config.yaml
num_classes: 4
mlp_ratio: 4
fused_qkv: false
qk_norm: false
loss: "cross_entropy"
nesterov: false
adamw_lr_other_params: 0.0029
batch_size: 384
epochs: 81.1
Rows from block 9 of a small image classifier, named by matrix and row number. Rows with one number belong to one neuron. Each number is 500 + 25 x the weight over its row's rms, rounded and kept within 0 to 999. All counts start at 0. Numbers have three digits each. After the name is the row's rms in percent of the matrix's.
After each neuron's rows are labels from the 100 images, of 14848, where the neuron reaches its highest value: "top examples" is what is common among them. Only what is clearly more common there than usual is listed. The data: retinal OCT scans (Kermany 2017). In brackets: how many of the 100.
# fc1: MLP up (model.blocks.9.mlp.fc1.weight, 768x192), inputs 96-143
# fc2: MLP down (model.blocks.9.mlp.fc2.weight, 192x768, transposed), outputs 96-143

fc1.502 095:488515520541521555482469475517483496518487545546517536496482515503500482482537557534511526418478503450503526475506448529493534507482483494481504
fc2.502 097:498484510465507530501504524451516478495480502458531526484498495511509476508466532514495527514539520488484506516532509487510470496521511500482452
top examples: finding: diabetic macular edema (43)

fc1.128 134:516486514432516483525502522529499476510488501505536504532509489495460561495509468535493471468484529493505510538484517517507489516495504520520490
fc2.128 146:496467491523485462474476462478487448546517493519508478471484505496506446526523501523508492512515522531482431478505489499521483505508509508450485
top examples: finding: diabetic macular edema (89)

fc1.516 126:481492506464513532497496490495520525489481482489478510507491476498485535506489531520468475514530504478502476516438463502468517507538504507482548
fc2.516 128:463506511489504454507528478546486505516486520473521541521486506477531511546514525470528477492430464487502481496519511493485515519494476506467548
top examples: finding: drusen (59)

fc1.275 079:503500468489503505462517520512515519459481484489515506491527532483487502539506476460488517527496541526466527508525517465471521509525502509520480
fc2.275 086:487501492480506487489550516518498482517493527546525494475494517496506513449482514459511481443486467493465503484469525509524459517490482460493515
top examples: finding: diabetic macular edema (87)

fc1.312 155:507449561491477470500486472532451518554489507451492488514511511494484518529544494495490488495490497497479476472469463514474547541515465510502506
fc2.312 150:474457491522500476490514526504553536536502453503500501477466515471502512494531535484549551498517527489520499472520528502513457495472472526496475
top examples: finding: normal (99)

fc1.23 095:474520528550542515481511487526495509533510487510478490479524501466512497518475513535465442460493477522510548484495520489501499481511510508494477
fc2.23 084:514525470517525503495509542442469527473494513455491483479533506504522436488510525474519492509489550500460469479475533488497493493595484494502488
top examples: finding: drusen (78)

fc1.724 152:512548526497459508454498521525465478504535548491517510504475471480499486520460519476500511451472492475465509511508441492481498527472473499533445
fc2.724 145:513500501496492478499467519484521453519442543527490511465545480464502501532527466518468475479498502454530467505493499471528531543523470527494475
top examples: finding: normal (83)

fc1.496 118:539495509482508515501494461505447539495487471536525511527481506492496485548527510499516520476460506528505478447470525483459507470491494542488485
fc2.496 136:484477513473508492484493512531506512544510492508521463464525505490505488512506488477529512498550519467495515460497452538504463468490465487535431
top examples: finding: normal (96)

fc1.272 096:491503515479508528509488512518480529474505475566474472460519511499520469530512524553500494467459504503504492491497479505490529469483467458492493
fc2.272 100:461497466500469555543495469485491506529545500500518512467484468479555498503494496523491493506470502543517443450524498492505478477514540488530462
top examples: finding: normal (88)

fc1.585 114:497471480474499473512485557477470529506496505475463530465504537526516533522458460535460512524473470515471482482491529497493507496484506489491481
fc2.585 114:523483502528490536536462464549470497481509478498529514488520490487445445457547491511483531470470498521514502530517501495513449527520475510499484
top examples: finding: drusen (83)

fc1.160 088:533480551532505489532515511567465507511518508474492510522496503483523460525521456524489570497513533483491526455476508449463509468487506499482479
fc2.160 092:485473529499516489474502507501540521524512502501534476453486499528498463516500520507500527498490538495502489443502465545519467507516472544521462
top examples: finding: normal (99)

fc1.100 062:487490515511495513477495500483504531509494480486511508450501517516483512474496484457477512481522487554456504516484484546470494555521498481523463
fc2.100 061:511510538518505521519522492500501511509504479483479499506491505479529529530479437480548512495493492464516497458470495501523442495483501522459540
top examples: finding: drusen (25)

fc1.647 088:466494432537506504502490514480491571538530515505508463462537518487557501501478491519547503515512506468515473493467473507489500506500513535528514
fc2.647 097:514543549521514471486491524457537480539516480511519501524563493478525521485506474457502560487513492512475506458513535472472517532523470474501499
top examples: finding: choroidal neovascularization (81)

fc1.513 103:468466472458511528499547537497473508486488487502518507530513509483503511521495531519500497512439527507469480484458459519498505468501476503520503
fc2.513 107:505496462532502497547484491517507463499491509509469498510478483450487497476496457541496496526499536502484464508443483453539498494544514495532474
top examples: finding: normal (84)

fc1.138 115:485504477483483459457522520519472496479501514499484535501446474554494497513476496514503511468537477525480462478474511430482501473490526483518553
fc2.138 102:485503487480483529473484497507477514485493497515505541462449509505482488475515498486535479499471513471542523566472493452514519506533456508497489
top examples: finding: drusen (44)

fc1.687 142:496531505488511514478541511561479516507519509493494490516549518435537531511537457529506470505515515538511505499509541503482499467490469517513483
fc2.687 156:510485475522493512491523502472487478524542531472497468454487497532494475536488550462502563518515471515464522492497518473577525510491528452528476
top examples: finding: normal (96)

fc1.193 128:484545478501530500483510470503466481481504488493532456491556490514490477488478502532485474514533520489545518472484471456500472475527507521493495
fc2.193 138:518538530455519510506483536535452517520526492542467507528514500443476524473507481504520526526515510507468544509457463547459471490483474547547537
top examples: finding: diabetic macular edema (95)

fc1.526 071:474475486516527523488517519500486493474476495492465505506513510490519552522517538485516526501468507451518497494458505510483507492538462519510515
fc2.526 069:528506521510516495504494518556464504500484542498500516512491510510537507505463489524493522514528498514497508477476498491534464513476511490542475
top examples: finding: normal (87)

fc1.219 049:500540501498476523480542459520490523489514498536492496457524490475520535542503519496523466445538486482452482477496483490449501516476457506512554
fc2.219 052:447464509489510476519500505504478484466520441518518469506523487502485495528456462449514488495474509508481457481521576495485497495466503480480474
top examples: finding: drusen (80)

fc1.700 114:545445486485505471520522510527469506530484513456482489495521511487524475472495504462504515499488494534483527505530516475486503472530522464471490
fc2.700 120:513530492526513487505510476499498486478539459486495536503472508524490464535517478488525510497563477548500486527497500559534512481516484510492520
top examples: finding: diabetic macular edema (83)

fc1.685 096:502453504487505506520509542514471495519483489505449479502521498550453496463507496530478521513479511514507505499509490521496530516488535469545520
fc2.685 100:493524523510517516536539495500502457516493521469480472509463517483529503501534516465511492480536506496522508478531467500490542511497512495506505
top examples: finding: choroidal neovascularization (88)

fc1.642 092:522487506551470467491514524527487525486523474466528517479501531521496478504554470554503515509459480513455493507528475511473496513502533530508426
fc2.642 091:505476514494460492486477509510489499535507539500485477483485490492498476553542500495468548518497474475480504493516464512537459543480501465504454
top examples: finding: normal (94)

fc1.732 104:502483468464519530535545541462463542481476527462499489523526490449509523517497492475516415542514503461525472491485495505486502469449513504501482
fc2.732 091:529465539475533560459519504520492487484479482495475531523516541491496424507500515498480520499479471507491475494529546509491498506528473503538451
top examples: finding: normal (98)

fc1.761 164:491500519476530515535492508539473517536512467521489511497510516541517510541469463483512486468481519473492501491539478495491496499541476481475487
fc2.761 166:503501545468499532488462476494553514545490492462508454493539510480521491527491494482508518500519508453491505553484560445507480496477497484528501
top examples: finding: diabetic macular edema (29)

fc1.90 036:513523507517476482521547527446479491494462520483475490516503557488466519458463487501463504460479539474489510470512507479486509528485456502501524
fc2.90 039:516478491514508501507548521571530535514512510545500511503507503423515490498446488496535523503511484551465497514504478530499508516522493520481466
top examples: finding: choroidal neovascularization (96)

fc1.530 105:504526491488521444483509521513473546493540527502505508495487460482463503495494573534490478491466532473481568491465483481493503437530503470521496
fc2.530 101:500511528496491514565474507547513526470545491469485477439506440500524532483485464503481470515517522464494525468490497534525515485520478485504507
top examples: finding: drusen (39)

fc1.677 116:504502474476538525535496478495473492507515507476508498457482493520503455442473489538467492519536480538497452507506521544498502508517526518528531
fc2.677 117:472480543481506521490453515539442505499509500550499475502491503481488527474494502506483479540493515507469531516474481505507446474492410529530477
top examples: finding: diabetic macular edema (99)

fc1.351 125:522556500527487572484461490487482469469525559470481519550520493467521474538505490508472505525513524541503546484539500512491489471528479547512477
fc2.351 128:479476474518507490560506527523512485500493545517506474501475519552514504523496534491478477535507483470539500481512490480529480490495514484455517
top examples: finding: normal (83)

fc1.521 051:494519485510552516526522501474492495506460509492553455499489456512506509491493478486529505527531540478468510519524466510494505540476500451499484
fc2.521 056:501455497499473503485491547554499478509495539545479500507518477454518462501483531507537502499507484473471471473500538525510469481487505507507528
top examples: finding: diabetic macular edema (42)

fc1.501 050:505521547488495496506501500456510524513498514503478460533517547501465537465477553456479527544483516471507490494528506455483502494522534519492448
fc2.501 048:511526479519477509520484557467495487504531500485513532529494477454505463492543504517481505514471489489534474493559519517532450481531490480443515
top examples: finding: normal (95)

fc1.111 112:538484524518532492463491498476497537476501491512556513489522472497485495481491487465490507464467487434537541447491490437493500518488526504480467
fc2.111 112:522526526493495524478511519449543474492508557512486488482471523494489517533490518499495490522490510486489479501511522492490452515506446542519469
top examples: finding: normal (86)

fc1.511 138:495528503503475508473516483514489539485472481493455504528527481540530511498495460507466476490507500502486520527512532493490467507453505489555504
fc2.511 145:530498530495532494490546557499534536529513488530487487487532472537473489490500538458517494501425540502520487486511512519493487492501509547543515
top examples: finding: normal (93)

fc1.297 131:497460536515482513472550501477495518485497497479479515516501520535505524511529529427501516491507490475491550511516547522494520523512482521514494
fc2.297 135:490504499526537477521446526516479510501514506447505484461474493519498485456492513543502492506472522493534495485497522513477526505504494505495498
top examples: finding: normal (81)

fc1.226 075:507514529482508528521497533490495548525519484480517465512508561515522471477536493483502575534484488472503490529504515486482482512510510465471514
fc2.226 084:525505452520472536477492480555494463513503526552508522513464513477496519514474475525495470484507512508508497486494515492539500474488492525500497
top examples: finding: normal (83)

fc1.414 118:501491539503560477520471504475500546482531477544506503471551491495501491472491527492506484485478531503512484522489499472459502486530538509481449
fc2.414 121:483516509518537478478486498501518481530518532491507485467452553554474478515519504491488502474537459466515522496511459509526510511525484512518435
top examples: finding: normal (98)

fc1.56 146:513527503471488496482505507509447506471510512541508495485544542493489455524518526514500494536520514475457523500487508523508488488498474444481513
fc2.56 153:483487495509503530552517487507488487485493481516492486530536486525556459525528481488520505474529542471528497464506461447531508469488486501530533
top examples: finding: normal (80)

fc1.483 099:502522507486500489546485474486476496504549480479506491543536504469505515507541489483497494522513531461550544526481497513461512512523519524487507
fc2.483 118:486480467536495487458453505502479530525465512460517484482485536521501512497497502532500503498520480467468492498512471540522494522519468474520438
top examples: finding: normal (98)

fc1.435 136:507469494506523469507533507504486486509504480516483501455462522541441516552477495478538509466502502493499509493500490476511487547478507550451504
fc2.435 127:509511530485525489513488491534495460475528506538547498565505496519518467463560500514487510469533490505532499514490470508506513495507473499509533
top examples: finding: choroidal neovascularization (93)

fc1.713 110:495459548463462517482492498513493557515469489499505523512472476537494509513482478566508498511498569485490509465468446482484512482518482422501442
fc2.713 115:512475477501508470519471550498497475482527471494467490485484486490511514496535541468480494499501508447521447509480497507512474486504475522497511
top examples: finding: diabetic macular edema (57)

fc1.57 162:521489519518529491524537484453454508510520482501466513518529463505499516506495502494466468521542535449483501505465516510435473506489530479512455
fc2.57 154:493499493504527498504504466521528528484522486513477527476496552494524472531538503481503524491486478520475475487514560445514525500485558508490477
top examples: finding: choroidal neovascularization (97)

fc1.553 092:482518451490478479518457509505481564499513514522466486482518528529482474499491499523461488534499522526517480507550501495486493494483490522552523
fc2.553 079:498534531521508549530503528515473487469547501467480509464507496461514533543529476512482554502496484486491485545491511473504500527472463467449478
top examples: finding: normal (87)